A small contrastive image-text model, trained from scratch.
Data: trained on photos with spoken descriptions (Open Images, Localized Narratives), 4.5 epochs.
Rows from block 4 of the text encoder of a small contrastive image-text model, named by matrix and row number. Rows with one number belong to one neuron. Each number is 500 + 25 x the weight over its row's rms, rounded and kept within 0 to 999. All counts start at 0. Numbers have three digits each.
After each neuron's rows are labels from the 100 texts, of 14976, where the neuron reaches its highest value: "fires on" is the input token at the peak. Only what is clearly more common there than usual is listed. The data: photos with spoken descriptions (Open Images, Localized Narratives). In brackets: how many of the 100.
# fc1: MLP up (text_encoder.blocks.4.mlp.fc1.weight, 768x192), inputs 0-95
# fc2: MLP down (text_encoder.blocks.4.mlp.fc2.weight, 192x768, transposed), outputs 0-95

fc1.298:533480521505505510501536475510510525497496508529495508489462510457519478477449533492511491517485534501490484514529536526541479531455487527483531523459503508463501523470500492473490520524543484513497532497502480503461516476445457519506527499481473486479514501499517500475552429520488511532
fc2.298:503510465493525514475503528486537518524508479501488505506491484538499532434464528505489472505502508499483490483520501494524517462501504511527501501487533462496497535535469515500514480528475485516513506492521477470448446512483525479505509538432496518537478468535479560500492489546494546565
fires on: "image" (9); "we" (9); "this" (9); "of" (7)

fc1.432:454452487527506531550475482483479466524505496470495495516476487483510453423475556518501515496529517444534531539504458554482487492520510519513491520480511473488509496480496518467504476480578533496493521482488546481509491502502508520467468565465506479457500494465535511492530522519491492523
fc2.432:474521508496467494518498518475485483494487537475560522534477486531555447499487485516460511496526500475520495479501468538431492473497531518460518467519545514511495506547482461472504491497533498538526502469504509539479495460506473507524482532507468476488510474491520547492504514479504493526
fires on: "a" (13); "see" (11)

fc1.249:482493507490456489486498522494498480495489524493522474487497496493482465424505509521509514474522471499495497478501532521475519503460474505482479528502490483454492550502478492511541539509462474473471527528485486514483494528441509531493502506445551506560514501498504491472534507476511478478
fc2.249:525501496508482491460468497504489500502491480517433481507477473506478528510519470523500469483487510489490504500467519526546474455561485473489518521507505497534519496552499510497500483502500560511505461463476524459466525530469467490513505479519491530505523472497451555498517553535524525493
fires on: "a" (26); "in" (22); "there" (10); "i" (9)

fc1.203:469525514514490490484479490514538535511495516517525467461501498456456507460504514494562504511504471511473504497478505548526507493501464486499522507509522457498562527451464507511517426491465486512476490486497514544497525533500498505475560499504485449486491507553496464537484533569515546489
fc2.203:533462508501476485496488541480464480470461519467507484515497492520470494517533451474531486499575490522523494537487475482479540475487527527538496480499488496514494506533503509525513479532505550474527498510477499506506497472477524551459495482511525464497487524498523508493479519532481474486
fires on: "wooden" (74)

fc1.460:538488504493505505539537504526494506516509544479477491520472509507455473493498484506456488522468457500491515487525447502522507445512555503519503474526446466511523504442499508501468485482516497460506502527560480519515486571464521491467516522516550487496524499467442474510517487493501478481
fc2.460:449530536515524576506528494498475509493513517483504503538514483520494557523500535496509512515549468495493501485475505545508498462485503525548475547554537481539502469470555493468491450476511472523490523492465525492491505496538537495482516536471484508457472495449498506521496515517537492527
fires on: "chair" (10)

fc1.535:491458501530514496486496477481506528489537564554533531511489495523511521534487477501509506479484482525482448483491503506556477507463528509432488495498472506472471524511481489541507465510496473517502504505500499495516482510482504515520483509517491491501477491488489496475452503462482503468
fc2.535:506482491501505458491487446522495510466524495512492479484487528523488515479458515499497468527501485470507493517505479521511465482498536559486545463509451491499467524525482480474536520513492473552525478478510522467522488501499495520523492514528529520520514480474493447487551466495496544493
fires on: "in" (20); "there" (10); "bottom" (9); "we" (7)

fc1.428:511489472488524507521490475518483490473445503535509510502453491468446551524530506521540477491507478507478521527486471491479525498490559520523493561497509494528518575518497536470524467540508506500510490499516520532515462501516516479546514511474506513467519470500490545488498516482471486456
fc2.428:524491537525510482456501505511507524487468507471493529482547498489485522553523462515495480466458545449490522496478508517468500542497526519526522516476503508492512452527497510530522526515518475531502545523530477488504465502504529489510509492464534462489522442473481505505516531504506485514
fires on: "and" (12); "see" (12)

fc1.334:476528527465537492523515481527489495502472495467530448479518508514495509490501493474467433520525450521513501535509479501494500478509556499475489482537525476509488496537503467471451503562572514464530504524482520507523523497512519496502518546490495475487483452518500501490508504501515503490
fc2.334:464488492492510498498487495452529477478494499451506464447509513486541457521505507527522532506445531497516510522543535514540515484528470459460518517530515465507514501480485529479455507525465509492535509483507488501513518501496488435483505492496499505550503469529487475491482434500547486491
fires on: "a" (13); "," (8)

fc1.753:522519502477500508422478484475471519483493457498514488503558494535488459498500564501528523474489470500508493523542502495503477449522502488517525501474470511484516513487516465468478499507543522494465527502538492465476463517551498523486506527526506505481467475494458482524513468513483507497
fc2.753:510566479476496492507501497512526490500515480467478489542485519498458522552473491490455517500501483499520501505455511486513514482493505559458509515466513476493519507487507539508535532482496515497496506528542492531494533455440514481490464463518511512460515527494540525522521465480495444506
fires on: "flower" (13); "we" (7)

fc1.322:505490513499528483498456485475496508499513493472483481492454481495463512546516472542502471518541504504454462541474500524465494505513549488526491492505536495467477494495501506489514476542530487494479453523494477471511491478485529493544476502453523512483527535501499491493489455461522501543
fc2.322:485464485483529481525526480508524492461494495477478512486489515512461547506511493523500464502469494508526516514450502531551544526485486464488520494512557497497462499499520503508478464545511451536530482499500525528512508486487474464484506469490479538490467514523545497472510513456482506482
fires on: "and" (26); "see" (25); "is" (11)

fc1.497:481514507501491488473489503472510500515498500504503513539510496490457519478516488464528529467487504536497461514492510481507513471506458499520467518463509488506522528506523506509518479469476489513538493477507539441512525503488480528513520492529499490493491496483458512548533516544478512496
fc2.497:495536494550515440516534496536479510496506548494497462494544536470505497481466483445509520479530522507489531497503526499512510453479511526523497496481484497505478451530514481524508488478483527474472521491498474535530513470524537528498535475481564440504522516514499486519464490480494512485
fires on: "a" (14)

fc1.9:478507509530543507530523511488505495511507494511513483482443473502486526515498455480463497499475498499492522505528455522463513482492552515500487478524511534519501465504507497551474482514479551526560470484525527461486496489508481502528480502477437515524494497457489515461501505454506466503
fc2.9:516510562507532487491511478528492530540486527482483510501564500466557495481468506453521497494535487526551528513518509534510530548470547516499476465464472478492502469490467535436519516475519475508467493503513485488501518510500477528516501529494496529455482488515450495465544521508520463505
fires on: "," (13); "can" (12); "on" (7)

fc1.247:476467522513472482517485474469542463512475463479527519497469501492515458434504502469475482482477521481509483478541479492489522513457505499500484476507482516449504477473474498501503524505489514554474493470465477534485463446476489497487488515491496527540499485510465476474480493506498468527
fc2.247:506478501463536494491483528547494540521492502526491521568504464473519520502480506478444483522523495502527507517499478522490484505553449488452515510503514462493525522489423498517495504483521523505503463504469512502548533489506469502509504482535450536521504461509490501476473515560521487508
fires on: "is" (13); "are" (12)

fc1.369:483500514503481521558540469497519543499460510502489516536479517509516514536473506479484479485497486518503480503525437510511467489518481482501529539478492512504505486487514511483506502520521480493523484500518533562497517495499496512506498485524498484475481487541497482478524477515508552487
fc2.369:458506551493534471524497511473521547507495496506539435495515547472532482469504519502469477493511476507480478463486487516465465524494494533461484539499512537494522500488505459510481527515513486495479509492457484537443575486472489510533563548465504506529500457504518506521488517478499486530
fires on: "this" (16); "we" (9)

fc1.293:533506512497447517459530481540471495456463491568478491493491453464519480468482481493497480521506490490499496471502519513500466497502484492509486522466506488494520455475502498504459499525532474501521513478537501522514507486489508547510515489466501510506521503510499465534535498539540456504
fc2.293:471469510537466516487507490505521490463500489529485545537473485478471543481535482469497487559487508497499467475486492486510463516488517512498452480429480494490500466549522502483471475495494529467513481471533508493548497487520507527512500475489476499530507522515485511481532511521459543522
fires on: "wooden" (43); "see" (9)

fc1.46:470477517464538487502480447521486448495502461488508506519517506458507475548541479524498443485518482534519460530511496500534525474499529523527464471531503516499491503540506490506483489501475470483479462494476529481501542508536481518533482505467507522522481459496539488506519521521539468483
fc2.46:520504553475572522544513538539494451524481466498488458485468485498463486470487513505468447525497508510464534493475512533492521451454501507496503511509497500469494496465472512522523509528464531489464516504506528515528514527509482537517498517479506453540489448471543524523498462473515525531
fires on: "black" (99)

fc1.157:475518542458540467493467494492516476534549473474525493514458519503478543493502493503485443494503476480534506451573508447555504511550540524535486482496552502520478508459517526514519555513493487530467481476553502476497496480526481520513470505470498542519505487528488514500498475484495508481
fc2.157:549520523453516465549451507537495435481490508488494518497485507490546434507498474476511507495475483496535531465458530517513481498519485480455540520487494505517550524520536479562505515518496482472480477512480527479480477496498503450514500506491453525504518500455466487497507475565494551518
fires on: "black" (24); "image" (13); "," (9); "trees" (7)

fc1.206:517507472524510479478521476484480479474465489491515529511536460506501471486544469479499493487495487454522514520519502514526480521499486490516500497481523499516472510515498499535568464494540452491506543470472460524468490430532463478514519533498439517526495497509503515473520493458514482508
fc2.206:488495548513494505485500522522488521492495536474516448460501505533486463529491503468506538525461440502500525517494517458497541477477495530523539479498492475495520507503502524519529462492555480517511465519468493492546526508494535501489517494507504454494480498516490531486525552484486536513
fires on: "." (12); "," (8); "trees" (7)

fc1.363:496476495497486499480520552476514480545492505485478496460505499546532509537509489525531493530519496428475497501534471490495525477527557502485482583544516482478516519494482457510499517497468532497513480463495481534482429527517489512542521496510481473526525483512515500491465488497521539521
fc2.363:501486537523503476447484542487499500523480499474545467511497464463489456499512469463489505510497494488482527482435504485493494506553558504524516477508486523460518503533461528484559497450492496503514489532500478492484517462506460452495502481477498518518517508488510465456519495565464485487
fires on: "," (8)

fc1.243:545503516547497518522461510517509538514503491564477468514493512503522493432504499475501487504479459489452502471488535517497462502527491483520536455569533492519536520464519499493486474552483509518540524464496505504466517508465520506513452512479491461478509491491520456493466504528505543487
fc2.243:487423477516501513484487533511505516521524458503526499489458502505495466516494495515507512514476512490505432502489503485489447515495472477477488508487540462512508488498467505516507547498444508524494485463490508480473524444507510540491531507519535493502495499507493499484529528505453508522
fires on: "wooden" (16); "wearing" (8)

fc1.251:474510489519532488483469478473561496504478441521527471493514490499476505471527516509507483457507479480494444468491494507488543560492513466479474482500494504501470512520481482492517497482563448484481532520473509514467494515519496490505481521511489479489468548498510501511490503546484472495
fc2.251:529461488499515510519499478507506484478468449514540526484445531457543470482539479510503495483503521499527501497472507511551487508463493503502432515523468524539535478523487471497482504497440536469479513456542518503523460509523537516481499544489527467479543524520463453482477508497511482525
fires on: "a" (24); "the" (23); "flags" (15); "is" (10)

fc1.489:534472533514491509528513445493483515537494509527524485517502513524538500534439554480509452469497501491478523523497521489477489490504506493500459474488477537481485466478560546479493528525526477481509503497491471469510496489501513465473485537558502497529480454488511463496499542491505510523
fc2.489:504534461502484506532485460514515469526508484501498467521492521491497494526517539473504483490478492485480496521474494495490460512536508463532452454465516493512494515441544519468463542468523485490514515518474556491510519485509513501539553533535536482518516485497535476483515518552535503526
fires on: "flower" (25); "can" (22); "image" (11); "picture" (7)

fc1.244:502510546527498490452489525526503478477499470475463512480458480522511483463505496495459498455567480515523462489498485517490468496476493467515534523499508490479499489492487500498457479533504494519492527473509500481538471506495496483534519528528496539484485557487459526520494537549485494480
fc2.244:502465519525451521455450522469518508486498547453520477475525499520506519506515493507511480489503475525481500480493442512466498532459481461505473521530505528521481513493490501511489505535498502487490536443495471470521463488518454505531501493536474530504475515500484468518489546479441520471
fires on: "wooden" (73)

fc1.21:529476531483483487493503467510534519477476509464501462491525524496496518504471501510523498486492439494508487510507514528460518508496519462481480522509479441484479513510521524474471537507466495499515497502463454549481504535469524509516513441514512507536494441545517504520514469488454510500
fc2.21:538508488507472474490501502489494526487519462489507495514522490494528511519485472503478506497506522498509522491513555514488520484525538487526498505500505524490513480516535511507536507468526436508523496521468443486448488478525499481494501511491503517507484515481497459518500558497452510559
fires on: "." (22); "," (9); "and" (8); "see" (7)

fc1.731:517429517495494497536502484507530542513505533517533525461484495473532505523486478516473492526513471526516507484510522468515511555473498493572489473519468512537461482497489470505514520516504491525476546531519494546505489497477456507475521499500483518504474515531515535461509526511483503479
fc2.731:493494483504481487470510500496495507501492479517500514486453525430545472460538551500543501462490475500501507499497498438514506505513491500506475511508506515518473444517464465507515464485509540454458526462507519531481501519497526512502510556457519503435495497524467493511528500510514458481
fires on: "is" (27); "are" (20); "the" (20); "a" (10)

fc1.686:511467458506519481496476490504491511485521482507518504507476481519466503472519512474479518476483519526463570450553521521521507492446456492519476510485517484487490554465522482504511477503512481539472499509501511515508503497486519497524509542492512521524534456483457503505536512486505466503
fc2.686:479479485495479500513515471486469477473462525491449523461493499476525499541498459524463508489463480492507490505454465488523496534492494524529469530529508501493475501518505497491443478501493495494517472493496468491500485500531491539516516507531527465525512526534473502452504513503507525547
fires on: "in" (14); "board" (10); "boards" (8); "and" (8)

fc1.161:528529540478524505508520503471532525572521475487476532423545531502520511495497486530504482496538497497535496486536521474483489494466441509522491426523519480514494522498506512506522493516504493479496512521521498453537480502494505503483455509502523467482498490516480503489509466456500553539
fc2.161:536538513491467499486484499458548476489493507501507499476518534514498517439543501513531506533507452515511482492527523459478451545469504510526520490508498474500530520540503492512523515443521538471499545519498498488481531525505486525519538495469489529501508523549477488529524515487482495516
fires on: "." (26); "," (14); "can" (7)

fc1.526:494489507510456508458485450557536476500564519518510495481515481495508481506533505473466481497488472514507482494505517495486531468478525522466535512526442531533518506504501524543495476485498450501459496473486535492482534503497513491540510517546467480557511536487488523486523522539475451497
fc2.526:554518518535462492490453503539502504513487521466468532457517497509527522455507502504450453493484528531542519471530476480502498525510489526477492504501495530521479518528524485501484524495523485511525488526513521523544478525478519518523514504552557464510485499538470513485516461462506458480
fires on: "this" (21); "picture" (16); "image" (13); "can" (8)

fc1.343:506513531520480498508557535500513522500496490459543520508505464492508490506460528515490496506489525499484530552488504450483459487542491516482483495443486489498537555475478565504438508461526517458498494428516473481512508491485496509468488518499528459486533498487481481522512487505522499453
fc2.343:512496480491495551473476500543470536482506422449464529531426520531495559507511528464499506493467511525527504509484495497489458494522476506503492512486478473491536491526522497507509516456500478518500535483527529507509511507473477505515493468514472497475480483483538453502489456521512502478
fires on: "flower" (35); "pink" (7)

fc1.710:521481549457494517519509440484448497495545506489472464536459451456490491473468506473550506487520472517491488489464492464471528494505527525499533542488487506488507514524498541542504475451493482521482495539485501465502520495537516476487530511498492514476566531496569474513471488505517490512
fc2.710:523490512512470483509508528532492472508514505517446507467517462509499520508513541506495521483470518520504515512530506538513468469515524502510480512496488498455489449516492517487459524466523470532507531500498490500517513499533479521513494502507480458488509490465567516495506511473495513528
fires on: "a" (36); "and" (15)

fc1.617:493530469467506449512515464510534505468521497468498494473495487489509438451483497468527444457522526481482520456485528539496457520463474507511501532486506501508482528474535514505519517523521473540528504510549499498493488456493507498502475526508468536497504491465470495487514475482512483492
fc2.617:530495481513525476503502518502479495514500521520499520460476538495507485534515530533462468433473504519539520527498456500498530503460478504482468507505511475443475497489486507460521447501501476475521502540483475510532552485489497538495478502500505473512504464477458519476470502527501476497
fires on: "vehicles" (31); "can" (20); "are" (9)

fc1.272:509540534524513519502532503454489476475500521515520485456469513495529523490521482487486492514548476498477526528532506494495448489519459493482469470482523492540521524529533537474522523496477435503502434516513503454475500532489492496515491555522490507525512441487496506506487508509506473491
fc2.272:512509466505504525523509540465486483458497490533519526482465484521530522496497499507500536487449520503497536512516472504468527455524500521501538510486458462508493490483502502528463515541515459483480543481476493494451491494514475514498474514488524461484478520550478512479537446520535472506
fires on: "this" (15); "picture" (11); "there" (10); "ground" (9)

fc1.603:437575523499472492489490507490531520498501505468509485465482485496457490453485500499496472515510513566513505539521487482469502519543473493498534548481552480501522475490540486482504503450512498446494484494515534538529507551557528504514523502514510581497497488471475492523537461508483510466
fc2.603:501499546520471500529506478494500459490518476504500487542473531489523516515495481476472484529532472570523478478486518476508493518433515506541483564472466514505449498540517481518552500488508499522484525480519522528507479566491546509506487471532551501528438513471469490529493479469512485528
fires on: "." (14); "are" (8)

fc1.555:503508450473534497487497514487539496509441519480511493512475469491486546489513501477483495478522486518528496480493479496528480507538455495518530463463525489509505494484489502467543473515503492503488474536518479477480529516501484540544445455475482500529477455541499486459540517459491526454
fc2.555:492471495511501514513503502513521473483507466524467515521504509536512491534516496506512478518483503512483510492492472488525539551486466495503484551475543495498489505502458447482440535479501530482494457495482514561457473495535519460523514514532541480486495512516448495524505459494516514500
fires on: "image" (25); "this" (9)

fc1.306:469488489502552491506511500469469503500535476460498489475459497587477507523493452461499483522505493539521536470452524537486535531518486513497558470503539489486493502508452522494512472516527460539476560514498499488493523504488541468485501521483522505466516478442506475528474494486484490519
fc2.306:490469470500507524531538479474471468487496491489469503495521473584477501507505460498515494491484449500496521478450521464474498505529551500537497505492457565523518522457558504495467456500530488503514517528494518486497478494492550474473526470524494522468484502475510481544479509518507478540
fires on: "the" (65)

fc1.264:530524521524474518483523486478490505490478518498457498525485534504489527523481490537495513492501502529494472550509479446470465558514498515544487484562534490478522534505527519483508486525510444496511495485523475536529506480468546491516528469497479569510519521512558498482476495476483495506
fc2.264:524530482477485482501505521562488530504531511488496485500489484522434478487509499500464488484482504487478467507502521510472500536514473516467499459555487551516453489510491538493512537494470506464520511485517531510478539541556507516485495522474476504485463480533491464454500487487491498467
fires on: "is" (27); "see" (22); "windows" (9)

fc1.496:477457457543492501533506507458534501537484492497451496480544525493531450500548521493498567492512506454479514484531489454511494517484526460489493505499502498529502512504451493525501488526475490520466494485476522495505501534496502518531542510538497519512536450451509452513529502498516481477
fc2.496:470457486534475495496515460482510525514534528509508511460566486521486482494531474515507536529521472497452482526492473421508512496495467516545472460527495445496496525485464504497532546487517481511513479540484519508485554505532480479520540548549507475530491514507486511538520504491496525482
fires on: "." (51); "and" (27); "in" (10)

fc1.413:497520531475509519524468487472502522483517507538503481489481507524519512538546481478503472472534466507471484529545486462511496482517481526500507507524527489569516515473520562488494465501479497514538425546486489494524464509491520502480521468491482483467510520497456516492481544461585495515
fc2.413:548515524469527472464528508480541456495509514559478475526511476488507544508507535528521502544502498495462500513488466492539518496485475550505518473473508487518432482479480489549429481487496443516484519500506509491504495479522499495531482489466495527521476500500488503515544512508520553506
fires on: "there" (9); "can" (8); "trees" (7)

fc1.594:504506526537474471509497501505517528474499507507511478496487556530522460514504485506517531523501492523492495452480491510503489503505514504476486545498526490479512489502513489496568524488535475478521539471476539513538499530494525502486513500519501478502486514514474541541468424518502511468
fc2.594:523554548497534499494504463512515448468494467536548465476538514525497499472520505488519467508529506571499496501483491489525523479471511530488501532464537465491478488504514496497492495447470506469514506488491492504526533545473484489494520538502505486488517536473491475487501520501519514479
fires on: "the" (18); "in" (16); "hill" (14)

fc1.439:510472543506530502535456511526518545499480520485492503493440485563497492510515518516509491474456485503476539466522484513469516465465461491522534512505528522476524478523495527480480503506502538487489505482453460489510517545546470531506494518493475479503508515507486504520454500530497472522
fc2.439:504465493483501487543537544509509520468494507520530451516489539500555529479494472540518487485470488437522480527477490475492520542507510487448485516484477490557509518502520482472508484491484495493525481510491534506485515456504479491487476507508503506486482461505487501485514494478508485476
fires on: "wall" (23); "is" (14); "," (9)

fc1.150:469511491491516507470473518456494535519516513536489498449532489473492507493489485518512482537512454535479533509501550519533474528475501530492493461517524505524507506522458541510461462511497477546442507495521505469537501489504532500463493509497509517498503513493499490469509499514482555531
fc2.150:526471500501500473499486477501502457526488501486468524481519517525501462481458447543532499467532510516486483475516492511487470504499508493490458519465499568517496497490514512492512541512482541487528506490539501478500458512481490502512558530472497464504570520544504524490516477495491493496
fires on: "black" (12); "<end>" (10); "on" (9)

fc1.250:457510516532507492474502494507476476522513461506514504526492543547468517521551529497528513483519499514539499540458543519539482490469495505474491497487520472487509468482491503499473536498556452497528453461493484489536557477464485500528532461566507558501473529524483498504521529533504509491
fc2.250:485508491535507519535526487546507536508503492492545513509520510505489551505472514484505486497538485495546465484468525482535517485534448526449527494506496522498436473487513464518533479530522499475448475460517516475477534518470479516507526495463499528504482502508465490502498515456480509498
fires on: "is" (69); "in" (10)

fc1.166:458466519497530472456482509464506522504503491497476529529505474502509541517536511502498535501497482484552475495517517528452489505445495479493527475506520510454471524525497495485492534510536485491491469477504515442473515477481485464447523496535503499490528463481514469481525524527484502506
fc2.166:475517513555498512511515496521542516462474518538488431499527503460512459499518481502470521496471526493426530497485516478524488477492480506466529479478549514473511506555449461489497534458528507503488512470497550500493516536506522482489484557459556539498486489510486476521484492512528472523
fires on: "a" (15); "are" (11)

fc1.269:452439484550464506515502520526466457507498511516483468521513531484489484522455544502477542495508465499479478527537515508578471528517511493498523530478513517532459496532516495490514517518482468497499501488499490509519514524549507547514512535482542489567475460505499491488524466509482520476
fc2.269:491455491510501502484507476444499495509492484518551475501495510527492485491456473509514476488509464504545493482488514536523492478485477478491486508486510525525463494482492525494476475431512512438560505532559507468483521525440536500522503467496515467514525493486484552500487460481474514497
fires on: "image" (16)

fc1.167:482525528479521489426476485491512512529478456523510512541496486514482545529541465448547482515492445538493510498481494486508492454515538500496499498454475506479562504517493498489502502504523487513449495505518491459510522476530494562450467465469471490481479506524496520532486519518491492521
fc2.167:496498501514495549512511558452515502516460536471472503488534494464504483475496440516545504477499494457506499495515501479428514536504504530514462495539470538478482556495489502521507520536521484482493521490492518534502507539468488504487532484509505496519519543519490498513532502475516498482
fires on: "," (19); "." (15); "are" (8)

fc1.237:493476534514469508534519458492505512475539471513500478517458485477532548518451531531539509484506525524483502528497470513490505457474511504533494487511465479527512492500521484456501484474492506442493494487492526470487540481512499505429510501549499547515490479499485458523524498512443487494
fc2.237:510466461497499505485505546489491506516527504494466534509515503453506458505457516498428485484497517520483527496510550475496517457520513461460475490522472499532478503510511538484502467492485504461498496534508497511504518539491455532522476469536474537484470521524498462515444517520501499482
fires on: "is" (16); "in" (10); "on" (9)

fc1.254:499512532536525467527525451527491476479504528506499514505523483498498492468502463526467458564469475500507517474487461476474491513490502499515515485496538515480492481470522509519562482494456535513514523510510483519505516526506491531515522518450478496504486526516491507493521491497534488541
fc2.254:515528446526478476487522513503504500541497464485453468449511504505489496476546493480533458518503468499477499500532509478480453507486512477514512507500527512485535495526505535510537481497507510470500478532491458507468490487480449506489476520481547510462501516496490480498462492506483486470
fires on: "image" (7)

fc1.641:506537457504494496480458468513511501484456524499496497511493475524518513515481515483529499506510464542524476506508507489556471487494487466467502540506496475524497528519492542527479463528487496463488516483485499457489483446540539442492467526524508501452517496503483523478521506511503521501
fc2.641:510499499467533460497524509495538529483546498494492485532494507478538462476487518531519506485477483465493531450437508474512472517458502495511484506525498490487488506468517512503523481515516475513501498472498460529478536475514516553481559478509493488494546515464486472505459500516514484481
fires on: "vehicles" (10); "can" (9); "," (9)

fc1.656:515522494534512536474525517521498453487534487510529525506487472494509455480464536502485547497535556497475509505495516481491509503492536480516499484471455469527499497463508466465502458481519502465476477496522490480534501529488492510500479533476511495480511492478525458465516499516514514488
fc2.656:494490458515416468511479515528438507465507529521513512491462474517470501470469447513467471497511497505521468491490476552515485491541486502523503490526557513538510505484476527527501522481492476505509514504491543510499495477500523520549511493511497515514524500499512500509490538488546469464
fires on: "there" (19); "are" (16); "can" (8); "we" (7)

fc1.225:508484469525517519464491541450518484544500497522533485478510494483505481511466510527540508504485529467538541479527534542492529529487484472485478513503536499463489507474465522483503538550490452469491498503482484500479509505526516527496514484529502495511532527461512504535481489552541526492
fc2.225:488473509550487491449521558500514496532487457485531483459520538521520507467487491509524458498522515508561514514531470464538537516487509501503480497523534544517488477490497509497450485510511513432515476529496472492484513452501477491523552476488510494532493545485496524507489488514501502507
fires on: "wall" (32); "we" (11); "is" (8)

fc1.449:569517491564513514552463450486537533532489453495507512534526525517505493500478524492491500498486473471466482520554527523468503507511475501473472484513511511500460480464555515452479522499506529449498506430461488512506495481533511457499459523523489531511513465490560504543531504501536497482
fc2.449:485498494523527453501471535494545524506504463492498472482492507550539531521521512486494467517519528506508510504487527543508505501542527484544466494429506509492460491485547498490523570507515447479506491474471489513479523482490469466518520497529546526530483489498505484496501552505483481527
fires on: "in" (26); "yellow" (18); "this" (14); "we" (10)

fc1.326:495488528533503497460519506472492506510517468541529538517469473509490510464533494506492495470533523540517440554517525512489515494481480454495474487463490535533492446523530492494510496525504565530468543515500519490526457507534521496514520473479502508439481481494500531513497514559495466509
fc2.326:478498500534502478495460446513439504504537471525527467479464486506533533539504486467509532477506494511495498527493483502461516499510518426516526537508499490490462501455471490504445461537458476505531492471484522479532473519495486512548524468526508498514491495515461523519448499517460542458
fires on: "wooden" (94)

fc1.750:479548519501515504498521518481473501473479484547533505531468525540502528447507489476485488489480511482505523501508446496528491464508506518528423509478530499486495533495468527489529531493518460511549468484481512503468486442500483525535538542516505500458519488540487506466483531517482485516
fc2.750:465463489483562506486534497497464459517514484505505501505506499468486542534466505526504530514451463494510536505484488510528504507489485538544476464452489489487496469504518493518500510514468484525537493489492471543447447560523521503506526495486475465492480475473489460449480487493523529492
fires on: "." (34); "this" (10); "there" (9); "image" (7)

fc1.331:514449501520500500492502481535481469459558512468532526523520526478500534499501516495519470542480502488519507485465511495453475491501479491464538523480474476516490508498510530473469499499474515516483535506470532483502546494546480486549443460467549522485515479505466475445505498475494486529
fc2.331:498489514480512516495488500464493499491527528497483492496488542479505533465484499480472543526472566501538482499480541520470463494493516494475481507487511519505524515506524508488556487529545492522502471533494522496480545464488485480503492494450518529501510470498505492496487441465486504473
fires on: "this" (16); "can" (7)

fc1.135:495477508554495519498506484517482540459528466498446499536498529512527478458510512514493512493487462514474472489491524517445521502514533487500513493506469482476521477502486515483490451499504513553527534461503469515479519540476476502468474510518504514528489472500546489531478550536459484495
fc2.135:527462511485516486511528510475476478480477462496527504529503504497484527511516463522516500487499518556509480459450514528442491503506540480530517506514514481507508483491483498524495469519474505481505524502440503521511497520458525482492551504520494511452461493478495470512513509524503506517
fires on: "wooden" (81)

fc1.219:487486524500496521519524519493470520523454442509494502486467520464527501474500517500486462484507560491500509510517511461510526476503443509505474516493463504499475505526516515489497515452505499556518459487524509522484528491456523509521482451487502496537495521474516480488517530494533518559
fc2.219:522486471500497525499472536512539503521494476488474538495536455453507512479501501492513527501500499521508481505488478505508486494510497547538518482489512449487502506493490530482472498516516475512475485515507526490499505482425520495511487499487451470510497528501458479549465478518481563484
fires on: "," (8); "buildings" (8)

fc1.83:486516507532512479464510482508483506518515503493489461495491507465470450500473493489475486513508469507468494506462470503492499514496499486502537478490497548514485518496511519504489526453474482486545489527482506459500557528460507488481490489461522515449537477480539476502500487529497509496
fc2.83:487517503451499519508502495501475497500538503482444542497516442442520517516529485544471492495449537518558529487535509497526547493485477479515483468541515506469472483441540541501501496546519512503490489538498478476484516523482516525485523510580500490505471495528534511495506483471537523444
fires on: "chair" (8)